config.yaml
model: "encoder-decoder audio transcriber"
dataset: "read English sentences (LibriTTS-R)"
train_examples: 15625
gain_aug_db: 6
n_mels: 64
hop_length: 160
input: "log_mel"
spec_augment: true
win_length: 512
tokenizer: "char"
vocab_size: 32
encoder_arch: "crnn"
encoder_norm: "batchnorm"
encoder_activation: "elu"
encoder_depths: [1, 2, 1]
encoder_kernel_size: 3
encoder_stem: "single"
encoder_widths: [128, 160, 192]
encoder_rnn_width: 192
encoder_rnn: "gru"
encoder_bidirectional: true
encoder_rnn_residual: true
encoder_rnn_layers: 4
fusion: "prefix"
label_smoothing: 0.05
decoder_width: 192
decoder_layers: 6
decoder_norm: "layernorm"
decoder_norm_position: "pre"
decoder_activation: "gelu"
decoder_mlp_ratio: 3
decoder_head_dim: 32
decoder_fused_qkv: true
decoder_bias: "none"
decoder_qk_norm: false
decoder_parallel_block: false
decoder_inner_norm: false
decoder_drop_path: 0.15
decoder_positions: "learned"
decoder_prefix_bidirectional: false
decoder_connector: "mlp"
decoder_tie_embeddings: true
residual_init: "scaled_by_depth"
optimizer: "adamw"
lr: 0.0024
beta1: 0.9
beta2: 0.98
eps: 1e-08
grad_clip: 1.0
steps: 900
batch_size: 64
epochs: 3.7
lr_schedule: "cosine"
final_lr_fraction: 0.1
warmup_steps: 180
weight_decay: 0.4
Rows from block 3 of the text decoder, named by matrix and row number. Rows with one number belong to one attention dimension. Each number is 128 + 32 x the weight over the matrix's rms, rounded and kept within 0 to 255. All counts start at 0. Numbers have three digits each.
# v: attention query, key and value (stacked) (decoder.blocks.3.attn.qkv.weight, 576x192, the v third), inputs 78-116
# proj: attention output (decoder.blocks.3.attn.proj.weight, 192x192, transposed), outputs 78-116
v.0:125104111171156102097095121137140135116118131185090163128155172143069104071130134128111165141132154219113109145101149
proj.0:115174144109121108122142112101088131131184090093119135128115093123101103139116083140163117151126047169097125078132131
v.1:106156083157211115140127138134117123113118109139116151125140158135119141081142102129150133118176096106180146129061147
proj.1:124186168083140117106106132132051160166118121102186103119060125121101175128153110174170146179152147158088109113150125
v.2:150159150137108181094140124151131091145098120145161097183121174134160158142111112156183123146136173110107139181136114
proj.2:109178076131117093121152139126117117067122118149088152109140134077104137169119164161144146101087100149136146130113072
v.3:155162119133059133140137091140137157154148110103094153103164119160049133136099110100088158120156091100173216143107087
proj.3:192083125084114119083100105101162098104137101116095100138130132168140085113148172075135113129154165166107124150110137
v.4:182147117104100104157101094085108169098118105121112154175142046107112151084147141150109128161126083112140152083081142
proj.4:109148148110148157135108157107069182154110145074165100135114078116135121108158093095129123166192159139134119125139129
v.5:124115127089098162107079110125091170160135099147142143189105120103132148140115159148138135101160131146086117104101144
proj.5:153147144150151109124128122077117101114147134113153134120175125148115104086166120119138103134141106147117132115117112
v.6:093118107110120129102121114133077175119129110105146074101150069137103152159079172111117066055123123114079117124152109
proj.6:148096129142122152170126130107159139124090123093156124138101115126155142120140184106124122136133167104191115155149132
v.7:142160156115115200116155155097108165092124117134118161085134138128145075078144140138111155110104084085136117135130075
proj.7:167100130129096103114110067135109095148121079118117128160118133113127140150117182104143094171155140144138175152119169
v.8:133144124140139144094111115128179130080122093145143094117132159161097121149056135137149167095117138125120124129171129
proj.8:130126107174122150158161132139127177108132124138142134120152109103129107104149119120096135129138070133176146099074120
v.9:126155128133154129106128151171106176114139116100101149069142121137165117123109131130086138082074110121156098117091104
proj.9:140110131107128160072136146111100141136121123104153110118140100140126124127131091102135115157150141106106118132116148
v.10:129137159091133128094107105142062135125116111132133161134160106143125146135128130159081168123132135126163056122123179
proj.10:094150203116148113145161158107153144112173136125078138143166119169127107111147095131127128105129130145069116072139079
v.11:111143123200136189133102123151133094131109141115095109128132109090073124188142145110142150082074109108091135092113129
proj.11:156122169095149103131138125106164120093193089126131135175149142183133106082178111128114145109111123160120156094139087
v.12:139162152125076185142102108098095158097141146119102132107135106102112123127195123081091156168171086095100173111130101
proj.12:136079103145091169106116135192180089109082134171114144118145145127130121137136140142076165038087187128160139157155120
v.13:160114191122153173125132128121094189099162145111158110125172106105104077165184099079127193084106112159136139156139094
proj.13:108104026189086172121094118171166096112087118138102127089117108121153179179063190145145140105174158091146148135131187
v.14:135068136110087127132141101120163153145158100105160169144141122132105188157167131109112152139101125142111150130180116
proj.14:159104119131105118148157188142224137115080131156086128166109143114154050166090210106105084086161124098169148185127134
v.15:079065167154107166143158103146118060168151102113134166113096093154187191154164188094106059083147123138124096106133150
proj.15:136166133123111096098119122085170118148113113135117103197105145150122094142122145140149147112119157143109090116151129
v.16:096127164122155140080159184126095111090168138143119117086195139148148066153129102120126127133169110128155059095130115
proj.16:165066166132120157141153113095221109137080133113128132148144111143110158123113122131134122087085129102144110127173146
v.17:135091084089164115131167115108088052098120101160107164137119161115102118176128147089096146112172140132153154172185120
proj.17:137138102134141156117147130113104141070127127131131120146105145095121129163104139130105155083092109127162133162146105
v.18:146092072124127136129087155119106081167151130130126075145135153091161184180126147124127101092126179084159111142132154
proj.18:124135151151149119169103157104151122122136174163152168152147155126091106114146084153122163077111094125113101104158129
v.19:115182106125094117083189154162089129127140116144135120086151117132108143119134166120079186097115118159119151137118056
proj.19:156059109147136158164142145165173089129116155145132129131131159147153090118097146080102092113101151088165093117133177
v.20:125088185164150106186115150162159107137112139164155152164113211116139172116149077102128078121095127108126095114135159
proj.20:134179138105129116098117103080101149173155106098082099156132085143101144119161089163204154190172107168070141103116121
v.21:089133148146109175110178087121137078163157118134135105156121144119096170148107150126135082114139113166136120146097137
proj.21:167146123122132103104134101140106117100134123167173122147136144098112105128163142132111172144088108154149142159119095
v.22:167140154151117144157132087115166056170144143100108124091108154103111136196154065126072117128104111114131145116108108
proj.22:144082150159117116186145146138206084109120163171131153166178164145132105103147124103120119092100136110161138126071137
v.23:077143114153144074126132121113101113159109051133123173119101134161153103136132175172113114167094201172160117158112098
proj.23:155109226049171066149150137102129126161181120122152122138131160115111087078164095079132115190078097142116127128104108
v.24:132146193206111148130150131139076103119135131094097139094158158122046113151135122130141151134189165144144097150127100
proj.24:121127113123106128063111103119104105107171117143116117155131106154116083118158081139130176108086068191089156072091122
v.25:125126148160167125119144137118102135108122097087121133102133146163143118166113150129151116126134166200131124115126080
proj.25:152116156091127123092133134106121117143173115148107108158136125123118091102147116130129125156125069108095148075074153
v.26:122078122074127170151123100104105152103138123137104152153154105095140141185048129161103152111083113154081165159106127
proj.26:117126142074144113184155214154150140100143129149142151128134169101149075128104152078105106114118156082164138159146107
v.27:135125113133114085122166152147134136107094106174100133133143062102103136154107135101087175076099080118079122076105104
proj.27:153121113124130129126148134121165117122122121125079127154128137159138115138130121104148110129132154123101104121077141
v.28:108160131115102136117080155144143177116157105091119113167160126069121098151139117169122116167133138058121119141174160
proj.28:137103137136140115105128152147113166130110162112143122098158132150136104112121127112096113145144135128135134131117135
v.29:139118120161089172149112102155038140126140111129124088175131097116124142148082161110121152133142150150142113149137109
proj.29:131149147108132113122116107096093125114146126146146126119118154133119119071178091117145173143113143161099128083128089
v.30:086135134079088107106139104128156105116138174109173148136151176138145110099067155148150137110077151116105130131147114
proj.30:143093093145125134162128127174136119115124117134091160112157144124126123159089145108123087163130084064179136175147143
v.31:077089109115124166143151129062096075184152087141113196106126155120154083145085164119149150147128096120174138135101137
proj.31:157150128124120079124148080084128100181099122081122106197074084152128090167127133122116096161180121188115127173120190
v.32:070116113120164097124096153104096123117121114138158163092116182105112205130050121128109083163097214069172179121124112
proj.32:105080192101192141128167133130117155126125135079133100116142136123106079092170147124081141142098097102168068142134167
v.33:101099134149178076143125172079108102148157116111116102165118101161091120096086124196128152121103195083183137126122077
proj.33:102096207077173126124189139119133155163142131113187143076157166091135063107159112044113100172073123082157063145124128
v.34:090156169154173174150074162158199119122118155111124076155073097083138112100135181122090125109166118126140147122105132
proj.34:135173074158063075123116126117132129144112110172096138138152143130101152166122105123177136098131162135124192169137087
v.35:092104143143158140133091123096128143123140135141074122190143148144095101143144176172084101167109103141163151152142157
proj.35:144124163085159165124154140094072136146105129109166116112137107172109121102143124145113154114091156122122091121150120
v.36:186121128124140121161127132134132123147087110145110155175122155092149120103127133122150122126113115105113144130087114
proj.36:160122121109118103107144154122180089125137154141094138133163138123135123144136137103124135130114138110118142164123119
v.37:083199143125173167101147056112102106123147147133091178145165143128144149148138153113166108146091189134150166150140129
proj.37:131126137119125128125128145101132092098159130140120137099144165126112132128127125131093148122096103087145091109121142
v.38:174139135116137113140088146141161169139122084086136128142087117141131099151110152156110170143124077111151112090086189
proj.38:157127130134149118106158105131085133124126114100129140133113113173162121128140121144121113159129165156118152158137097
v.39:185172140122200120096101142109127141101141145171117116164149102139141141169123214141115102160172090164139074105092147
proj.39:103169140098142120106111139108046166170134097126153111121091124145123100096151109112131156139117180152134119136166122
v.40:099176137084150116128141139123106158099128137064117139121092191132159138153159079119142148106091106155142165102102150
proj.40:107130144109124099139111088104105116136136113129113157137123124117123097115115141124116149158136136147115120138141124
v.41:101125076088126131149134124096066134148160150147123191169131163154124133092096132164126127116164127051170152034099133
proj.41:151095141082134085102135137112121115103161089117112143127148093126144086097153169074114106154126141140114125176149139
v.42:106111132123142153154137098131118104106073156147087088128126165125125176121130114132130126094114150140159154167124208
proj.42:093148135125125122127141112137070123147140155111133124124166107126105113140130118156152145163145112113126121114157119
v.43:141192145120117133172133110150145135138139130136123120103079175090136187086118163190119138137081178080131123133111080
proj.43:127111182115171140125164149133195145116178143129126126102148131141112110139135131111124113120101101113170128133113178
v.44:139157119098124132137093165171113122153059209180074120123149155169143121106093097158164132119150143150125121142091091
proj.44:144146116111058106123106101133143116129134092158104164117139152090137133129105091102160145132124131103109150138147124
v.45:123076088040139148142140121135155129111104130140060164104127155115080156097139141132214119120124131123161192184110111
proj.45:111118139103135120146108162097079123088155130110145136139142161106139132130110134106077127141098104097151099126143152
v.46:115121097105071104124180160031132115156166116104111159171136120152124152160158148137163106128133142107133146144113132
proj.46:109092134115163147150105144139114126104136113099102129125085106120139128093151131126074135114162142146147115096139152
v.47:138159122144104163138117171139072128132108155131151084199086094119126126108147141122101135129144147100141125120128136
proj.47:111140127179138106144152122132141127126120135129142114150128130131126175169144135140150119101132123157120089125123134
v.48:147118168117146163138065085133107150107130102108089148092123144140174156129098164126127104082142177138106113120107160
proj.48:084148145130112113107146109086134160138142098142143139121121142128084096104175101112143148143091112135167117135121094
v.49:069130131089126131108111157149144103131118176123126115110096145128091112123144157137176072099142142161121107171173130
proj.49:098143144160138136130123149138148123127131146163173128146154154111120160158154116138125114110117096113166097102115150
v.50:158153142084117149120110145092123103085141131074180147161040143168120177140186131089116109119100110119137156100094138
proj.50:133122126123136129119134118120113114114133144110142145094128101139146089129131151112116130177136155146128125120130104
v.51:111123109129092105107121139193172125083125096145150110129130084112124093105194124108164138118125079166115147163130108
proj.51:122173057215059135150061126126144105111113113160098128157101119128133179163083113159141165113170133167100172093118124
v.52:134110115108204108165140110091107107066138129118119070134109107092136167102084156201175093120093165054141188185101208
proj.52:076092216102202108112206144098094207133135176113179118087148160122112112109163093101089116147066120105155056123131137
v.53:130197123175137103152146129159131116131115166145160149136136130118136137163137157090163122127169133107132162099122103
proj.53:125108155124135145131134122105095151140118118124157119131111106159132137147114130127143154129138108126150111133120122
v.54:106122140122170084146137118128162099104102163128137119148144135110115120134121093145116144111107134097147109139140109
proj.54:109136161115146144138151121139115153137138139114172107126133090158114140136135115148122145133115126133139098096151120
v.55:151073106092136077135130105140150116086129132147123169103098185140087145153179158137140117095106148100124118118109091
proj.55:121115154134167154146123136120096111100157130111121129155126151119120120123113162127095134125130109124139114119133159
v.56:165174145174120153139098125179143145139127142146100150127122067080159073126151153105155158106119083153145185162165147
proj.56:150153027194071105137090129120169086127133107144080136136112123158119163153088142147160162097186153151098187115122128
v.57:136175104139074149095148148107120144134158174136123118054145114135159164162171134093138077120140142078131089078133121
proj.57:132095129119129130124117132093119157129121102099130111132129093162115100106131124125114128120126136145126132111141101
v.58:082115136116115157123150169129104097145145119130135079121143139135107107180127076067124114116162136117142107072126130
proj.58:123127130153139152119127130139124114122126149124130132112110129100146132107122145137116132121128108129105090144137138
v.59:136146138073105100175170096103131157095079167105044114102079156125138080158069086074106136132165132117135157093129096
proj.59:139090127097150138127090108103139153126133102096093119149077127126147085088126154155124120142150133118121146137114143
v.60:119147120121159164149155173126119101124114134075130120124150112123096078096165130063116120100172097175118098160112175
proj.60:122156111120137139131118137147067131166111138116136112184101138155136141125129130147138137129132127129124112092151128
v.61:095121117135126120137152111082118139092132117148139134148097124099167175163138122121127116142085090120131133130103138
proj.61:160112156060165116099176158093147130089132142102131142092164112159119126121118138104116127116111170138137125152160112
v.62:135162132145079129149094199104127105162116171116130084174157103126139095123173119102128080098123095113121119140153146
proj.62:150151075160035080120069099143171098138148093139086163109113132123152163152103119115157155099169180132134212150135094
v.63:112126130099102108145063138084112137088173124153098164124143191142169076173133130139150147161161119140154100096159120
proj.63:152120137136106126126098132158150110141160121138094130130113141105144103129144143120105111137151128126145152147150141
v.64:166125118122056155060164128104116063135116082118149120117058210163148127135152152132150098111109154089141167149112081
proj.64:204129122156092113128163165173163098101171093119080117114207066095124136185109147138155104162191102112112147173093160