{"n_mels": 64, "spec_augment": true, "win_length": 512, "encoder_kernel_size": 3, "encoder_bidirectional": true, "decoder_norm": "layernorm", "decoder_head_dim": 32, "decoder_inner_norm": false, "grad_clip": 1.0}
Rows from block 2 of the text decoder of a small encoder-decoder audio transcriber, named by matrix and row number. Rows with one number belong to one neuron. Each number is 50 + 15 x the weight over its row's rms, rounded and kept within 0 to 99. All counts start at 0.
After each neuron's rows are labels from the 100 texts, of 14976, where the neuron reaches its highest value: "tokens" is the input token at the peak. Only what is clearly more common there than usual is listed. The data: read English sentences (LibriTTS-R).
# fc1: MLP up (decoder.blocks.2.mlp.fc1.weight, 576x192), inputs 96-191
# fc2: MLP down (decoder.blocks.2.mlp.fc2.weight, 192x576, transposed), outputs 96-191

fc1.464:72 67 32 36 48 45 17 33 71 66 50 75 41 67 48 49 46 41 78 67 44 42 47 54 78 58 63 45 52 62 56 59 28 53 53 48 52 41 66 43 45 24 47 46 45 69 35 78 55 78 48 49 31 49 39 50 26 68 31 56 50 42 41 24 20 60 58 43 50 66 55 89 56 37 85 65 47 35 53 39 13 24 33 47 60 22 29 39 59 68 58 51 39 46 33 48
fc2.464:67 58 49 62 39 40 46 35 31 45 68 73 43 32 58 67 38 52 83 68 45 38 65 66 44 57 85 53 63 61 63 32 37 41 62 23 58 43 22 39 64 39 68 56 31 45 49 32 38 46 53 28 47 52 29 54 67 60 48 28 46 50 45 54 23 26 62 62 56 59 80 26 24 79 30 44 21 33 65 29 50 55 40 67 34 52 57 51 73 47 31 35 57 51 39 21
tokens: "d"; "s"; "y"

fc1.213:75 46 41 60 67 40 41 47 68 71 42 48 50 75 13 55 33 45 72 33 49 38 18 46 40 75 61 34 59 44 25 60 65 45 54 39 54 49 66 55 62 60 34 36 94 68 40 64 75 55 40 59 31 41 28 69 23 75 51 24 35 59 57 34 66 55 51 37 62 58 50 71 62 48 60 59 86 32 54 27 51 54 28 64 53 34 58 39 75 64 66 72 67 17 25 66
fc2.213:28 47 56 37 68 62 57 49 37 65 80 60 71 30 65 40 36 32 76 23 40 46 55 31 49 34 49 70 44 51 65 29 47 55 59 62 63 34 39 64 54 10 40 57 57 34 53 64 68 48 22 36 51 74 64 50 58 14 69 72 51 45 53 57 46 56 29 46 63 78 64 44 29 56 52 71 68 45 57 36 39 49 66 33 39 38 24 64 58 72 16 40 57 47 48 64
tokens: "i"; "s"

fc1.39:35 52 54 30 54 46 31 45 46 42 25 55 48 58 34 25 64 51 54 78 38 27 35 70 63 64 57 29 38 66 53 23 50 62 40 36 47 58 63 65 38 41 52 67 54 40 74 64 42 57 43 42 57 37 60 60 38 64 36 25 53 56 68 49 60 69 48 46 06 66 68 64 57 40 72 51 44 42 39 42 33 41 31 67 76 39 55 61 56 17 58 90 73 56 36 47
fc2.39:53 55 59 32 52 50 35 48 46 55 63 66 48 56 35 61 19 59 57 53 60 47 55 62 38 51 61 39 56 51 68 50 44 40 50 34 42 19 60 44 48 44 63 58 48 67 51 67 87 77 65 37 46 47 50 66 38 39 14 56 43 73 55 53 61 57 22 36 20 53 63 47 35 40 50 72 68 41 38 37 27 43 18 54 27 42 45 09 60 46 54 57 66 25 54 44
tokens: "a"; "m"

fc1.376:51 59 66 33 46 42 72 59 39 58 70 49 53 47 41 86 54 32 43 52 48 27 55 55 43 54 61 32 63 72 52 34 38 34 44 45 29 44 40 56 73 47 57 62 46 62 42 58 51 53 26 73 31 53 64 45 44 55 72 51 38 51 68 70 43 49 62 53 62 47 62 67 30 61 61 29 47 37 61 39 58 60 28 27 33 24 54 50 53 39 12 77 64 29 10 53
fc2.376:69 34 51 60 60 45 44 43 27 36 45 70 35 51 45 83 53 35 35 62 63 41 42 53 56 42 60 54 48 56 46 58 48 30 55 66 52 62 76 34 39 63 54 47 71 41 39 58 60 50 44 59 37 49 40 35 36 67 63 85 33 56 70 56 58 43 31 40 43 48 62 36 43 39 53 82 74 61 27 34 36 13 42 43 64 44 61 20 50 59 42 46 50 08 36 47
tokens: "e"; "c"

fc1.178:67 44 57 66 56 37 36 46 31 46 65 52 27 60 50 56 32 59 37 67 45 46 40 63 58 59 80 46 38 61 56 42 38 56 73 77 34 46 31 59 14 72 40 43 55 37 33 62 27 49 46 34 43 66 36 47 32 40 43 72 48 40 43 56 62 65 68 26 57 49 42 68 58 53 62 28 57 35 42 69 15 57 23 53 33 38 58 57 56 43 44 55 49 45 43 43
fc2.178:40 78 67 60 56 44 21 38 60 39 77 43 39 34 58 29 44 28 52 58 24 44 66 51 49 47 49 61 61 43 27 32 73 43 46 49 57 55 52 38 67 25 31 50 38 85 69 43 72 71 59 73 27 43 73 69 32 53 39 54 34 53 63 51 55 40 75 68 55 61 85 68 64 50 54 27 30 31 49 42 64 52 66 62 74 49 46 46 46 52 43 47 17 69 27 36
tokens: "d"; "e"

fc1.147:62 62 63 39 36 66 52 87 56 74 71 60 58 35 33 60 53 42 72 48 22 41 32 36 94 46 47 35 62 64 68 36 82 65 18 46 43 57 57 59 44 83 66 33 60 49 42 51 51 51 60 55 66 48 60 89 56 59 63 62 36 65 74 62 72 88 34 36 63 44 36 77 39 41 20 54 62 33 52 58 47 73 51 67 63 37 42 54 28 27 47 88 55 31 62 35
fc2.147:50 39 45 74 58 33 26 32 33 48 19 72 33 58 62 58 40 54 46 32 62 44 40 47 23 40 44 76 63 48 63 65 35 35 66 44 60 50 46 32 29 30 46 26 75 55 33 70 59 47 57 36 43 46 33 39 65 37 54 49 52 48 34 64 35 52 44 36 37 65 64 45 36 58 80 66 41 67 63 65 52 35 67 49 44 48 47 46 60 55 77 60 54 39 64 82
tokens: "e"; "f"; "o"

fc1.255:48 57 72 44 63 30 37 60 84 34 57 26 44 64 28 54 64 57 66 65 78 12 49 35 68 29 41 24 35 50 72 27 53 33 39 73 49 35 57 57 28 55 23 36 64 73 45 68 65 61 57 67 30 77 42 57 45 62 60 71 52 55 38 45 34 72 54 66 62 77 69 58 40 54 53 54 52 87 53 55 31 43 51 43 46 62 36 47 59 49 56 54 55 18 68 40
fc2.255:49 59 59 73 57 27 26 44 63 52 38 59 44 39 81 55 65 58 31 50 29 54 73 58 49 42 65 39 70 63 43 77 57 64 49 31 35 52 38 33 40 29 53 63 29 62 32 53 63 09 48 91 45 68 57 67 52 24 33 61 41 52 69 59 49 28 66 63 51 83 43 43 54 00 68 51 35 42 74 78 58 61 49 43 62 50 55 63 68 61 54 54 43 60 38 37
tokens: "d"; "o"

fc1.411:54 70 47 71 64 48 23 55 54 68 61 50 60 59 51 39 46 68 80 61 50 67 11 63 70 46 65 19 52 68 54 55 43 59 65 75 55 45 57 38 31 61 22 29 39 45 39 74 51 62 37 53 37 45 58 49 46 72 55 70 35 43 42 40 35 63 48 39 59 57 66 68 60 44 77 44 64 50 50 40 31 34 38 51 66 38 46 33 60 38 68 44 57 22 20 61
fc2.411:39 61 63 57 51 39 19 62 31 49 60 71 59 37 59 72 54 43 60 51 14 48 45 44 24 34 72 50 69 43 64 51 52 46 54 34 62 50 03 35 55 01 51 57 29 48 66 55 67 58 52 27 51 38 50 54 75 35 70 40 54 57 68 51 57 36 54 59 68 72 68 40 33 79 56 62 40 36 81 45 39 56 80 61 36 51 50 74 56 48 45 49 49 49 50 44
tokens: "d"; "o"

fc1.413:49 60 64 64 78 34 54 65 49 64 47 71 55 54 61 67 21 46 52 66 71 70 45 60 66 65 57 22 53 27 66 46 58 36 18 57 56 47 46 49 37 50 59 56 63 42 64 54 52 65 22 76 31 41 25 59 42 55 58 60 23 61 44 63 47 49 63 47 21 60 42 68 47 27 48 74 47 44 56 44 60 49 31 50 66 32 69 40 71 50 01 60 45 45 27 55
fc2.413:64 65 67 36 58 57 59 53 50 53 52 41 50 41 34 52 50 48 54 44 50 59 33 46 56 54 61 44 46 55 76 53 60 48 38 47 29 42 61 43 43 35 59 72 36 38 64 68 74 60 30 62 27 58 44 48 14 62 46 64 44 34 77 52 53 66 31 33 27 65 37 55 54 39 41 70 67 51 30 50 23 26 20 40 56 18 47 32 54 62 17 58 72 48 29 67
tokens: "i"

fc1.216:44 79 49 60 42 53 60 46 36 32 45 58 41 38 53 72 42 54 42 44 62 31 63 61 40 38 48 72 54 62 57 43 55 53 79 49 39 27 60 44 42 44 53 59 57 50 33 49 48 59 54 51 25 41 40 46 64 39 62 51 68 61 50 61 38 68 67 41 57 57 44 36 34 56 60 30 49 36 63 24 39 31 52 50 56 29 39 43 38 36 46 51 43 14 53 97
fc2.216:28 68 44 24 54 31 73 44 33 65 60 60 60 69 48 14 41 39 51 45 32 39 47 57 49 66 39 72 28 59 40 49 46 62 33 62 59 39 57 32 35 42 55 69 60 20 45 35 72 49 26 51 38 70 48 72 56 23 33 42 39 39 74 47 68 48 15 25 58 81 46 49 69 60 52 53 61 60 53 72 29 43 36 30 43 35 59 45 53 73 23 48 64 68 48 63
tokens: "d"; "o"

fc1.451:72 60 45 54 49 24 61 61 36 57 54 38 24 52 52 64 26 49 59 78 64 54 68 57 44 50 73 49 46 77 65 72 17 63 50 40 50 60 33 56 42 77 42 61 39 58 24 66 44 61 45 30 49 51 34 80 50 62 73 53 45 51 74 74 42 28 53 48 42 61 45 18 45 54 48 52 45 48 59 66 35 35 20 30 18 51 39 45 38 34 22 40 57 49 57 39
fc2.451:70 55 75 54 47 40 37 47 85 27 37 42 40 44 53 47 48 58 45 07 38 50 61 45 36 50 57 44 68 43 35 61 56 38 32 32 71 43 55 42 59 52 19 19 38 81 69 60 93 50 61 44 73 23 78 52 35 34 56 75 39 43 59 63 61 81 27 75 41 39 70 63 53 56 57 44 28 59 53 52 78 59 56 42 65 56 51 37 34 46 55 39 35 39 39 69
tokens: "i"

fc1.237:31 45 43 42 75 63 55 58 41 55 42 77 19 52 66 66 29 30 53 52 31 76 42 69 66 83 67 31 51 53 60 49 44 66 36 47 55 54 61 32 81 32 65 60 53 46 49 58 28 48 45 66 37 28 49 13 45 65 38 65 16 47 56 53 26 42 61 55 43 60 53 55 52 24 75 39 31 33 76 60 37 46 46 48 46 55 45 42 88 53 38 46 53 52 45 41
fc2.237:99 15 28 71 79 42 63 22 65 53 56 41 31 42 80 43 43 37 34 34 57 56 50 63 48 84 55 70 66 54 42 36 55 64 25 53 47 76 47 49 53 58 23 43 33 54 37 67 50 23 61 42 61 59 49 29 48 35 60 62 64 49 28 59 68 49 61 79 43 35 34 29 36 12 64 51 19 32 55 76 49 66 57 51 46 63 36 60 38 71 55 01 49 36 60 55
tokens: "i"

fc1.142:64 61 53 45 68 08 41 83 49 51 76 44 45 35 52 76 58 46 61 37 49 39 56 57 55 32 81 47 56 57 59 39 08 33 33 72 44 37 53 51 46 51 67 48 41 63 34 64 48 38 50 52 43 55 22 53 61 52 70 74 58 20 37 60 35 60 35 71 64 63 61 58 24 63 34 47 52 74 58 35 46 28 50 45 56 18 57 32 61 47 49 54 65 39 43 69
fc2.142:41 52 49 38 75 46 23 51 42 40 62 34 44 79 58 38 62 16 38 65 50 29 50 56 51 51 47 56 48 65 63 46 53 71 83 66 65 60 42 61 40 54 36 53 50 53 33 35 53 52 51 67 40 73 68 32 45 64 64 68 30 62 67 59 47 42 76 40 72 41 73 50 43 75 43 21 46 42 48 56 32 53 65 50 51 52 59 62 44 65 51 39 33 57 36 46
tokens: "d"

fc1.217:55 48 49 55 35 57 58 63 59 64 59 43 40 70 27 84 27 59 60 54 29 57 33 64 52 51 66 48 50 48 54 15 29 51 45 27 32 31 33 32 46 59 63 90 59 52 40 59 44 66 63 23 42 54 25 35 61 59 55 45 22 55 63 18 66 44 55 32 42 49 44 23 47 18 59 44 54 61 76 45 43 57 31 44 32 48 68 60 67 57 60 45 45 55 35 45
fc2.217:31 36 51 69 27 46 40 41 61 55 44 46 47 56 64 55 59 54 34 47 81 48 70 46 44 33 36 36 46 35 34 57 50 59 46 62 62 46 60 54 49 68 49 38 55 66 62 42 28 51 31 71 52 55 50 48 48 39 35 37 52 47 31 66 39 43 62 61 49 49 27 58 51 40 54 49 68 70 57 31 96 44 67 40 66 86 40 21 47 31 53 57 59 48 45 48
tokens: "a"

fc1.516:36 44 27 53 39 35 52 49 71 65 35 46 22 74 71 49 30 48 65 62 58 28 70 81 46 63 41 24 27 56 47 64 43 48 46 30 60 27 59 60 22 40 67 58 68 69 63 35 52 75 34 42 41 37 64 34 32 49 41 44 46 57 50 52 49 42 50 39 30 74 67 67 54 58 43 63 74 46 33 58 29 30 36 56 56 61 61 33 66 17 61 65 50 53 25 50
fc2.516:59 41 27 71 44 27 35 39 45 34 45 53 29 31 70 47 45 25 42 58 56 33 68 82 25 44 54 68 67 55 20 31 37 29 46 51 55 49 43 46 44 28 57 62 49 90 58 43 45 46 51 40 37 54 70 48 45 53 45 19 84 32 25 62 47 14 80 71 24 58 48 39 52 36 81 34 31 45 52 38 56 59 69 55 61 67 33 39 51 65 66 30 36 64 43 25
tokens: "i"; "k"; "g"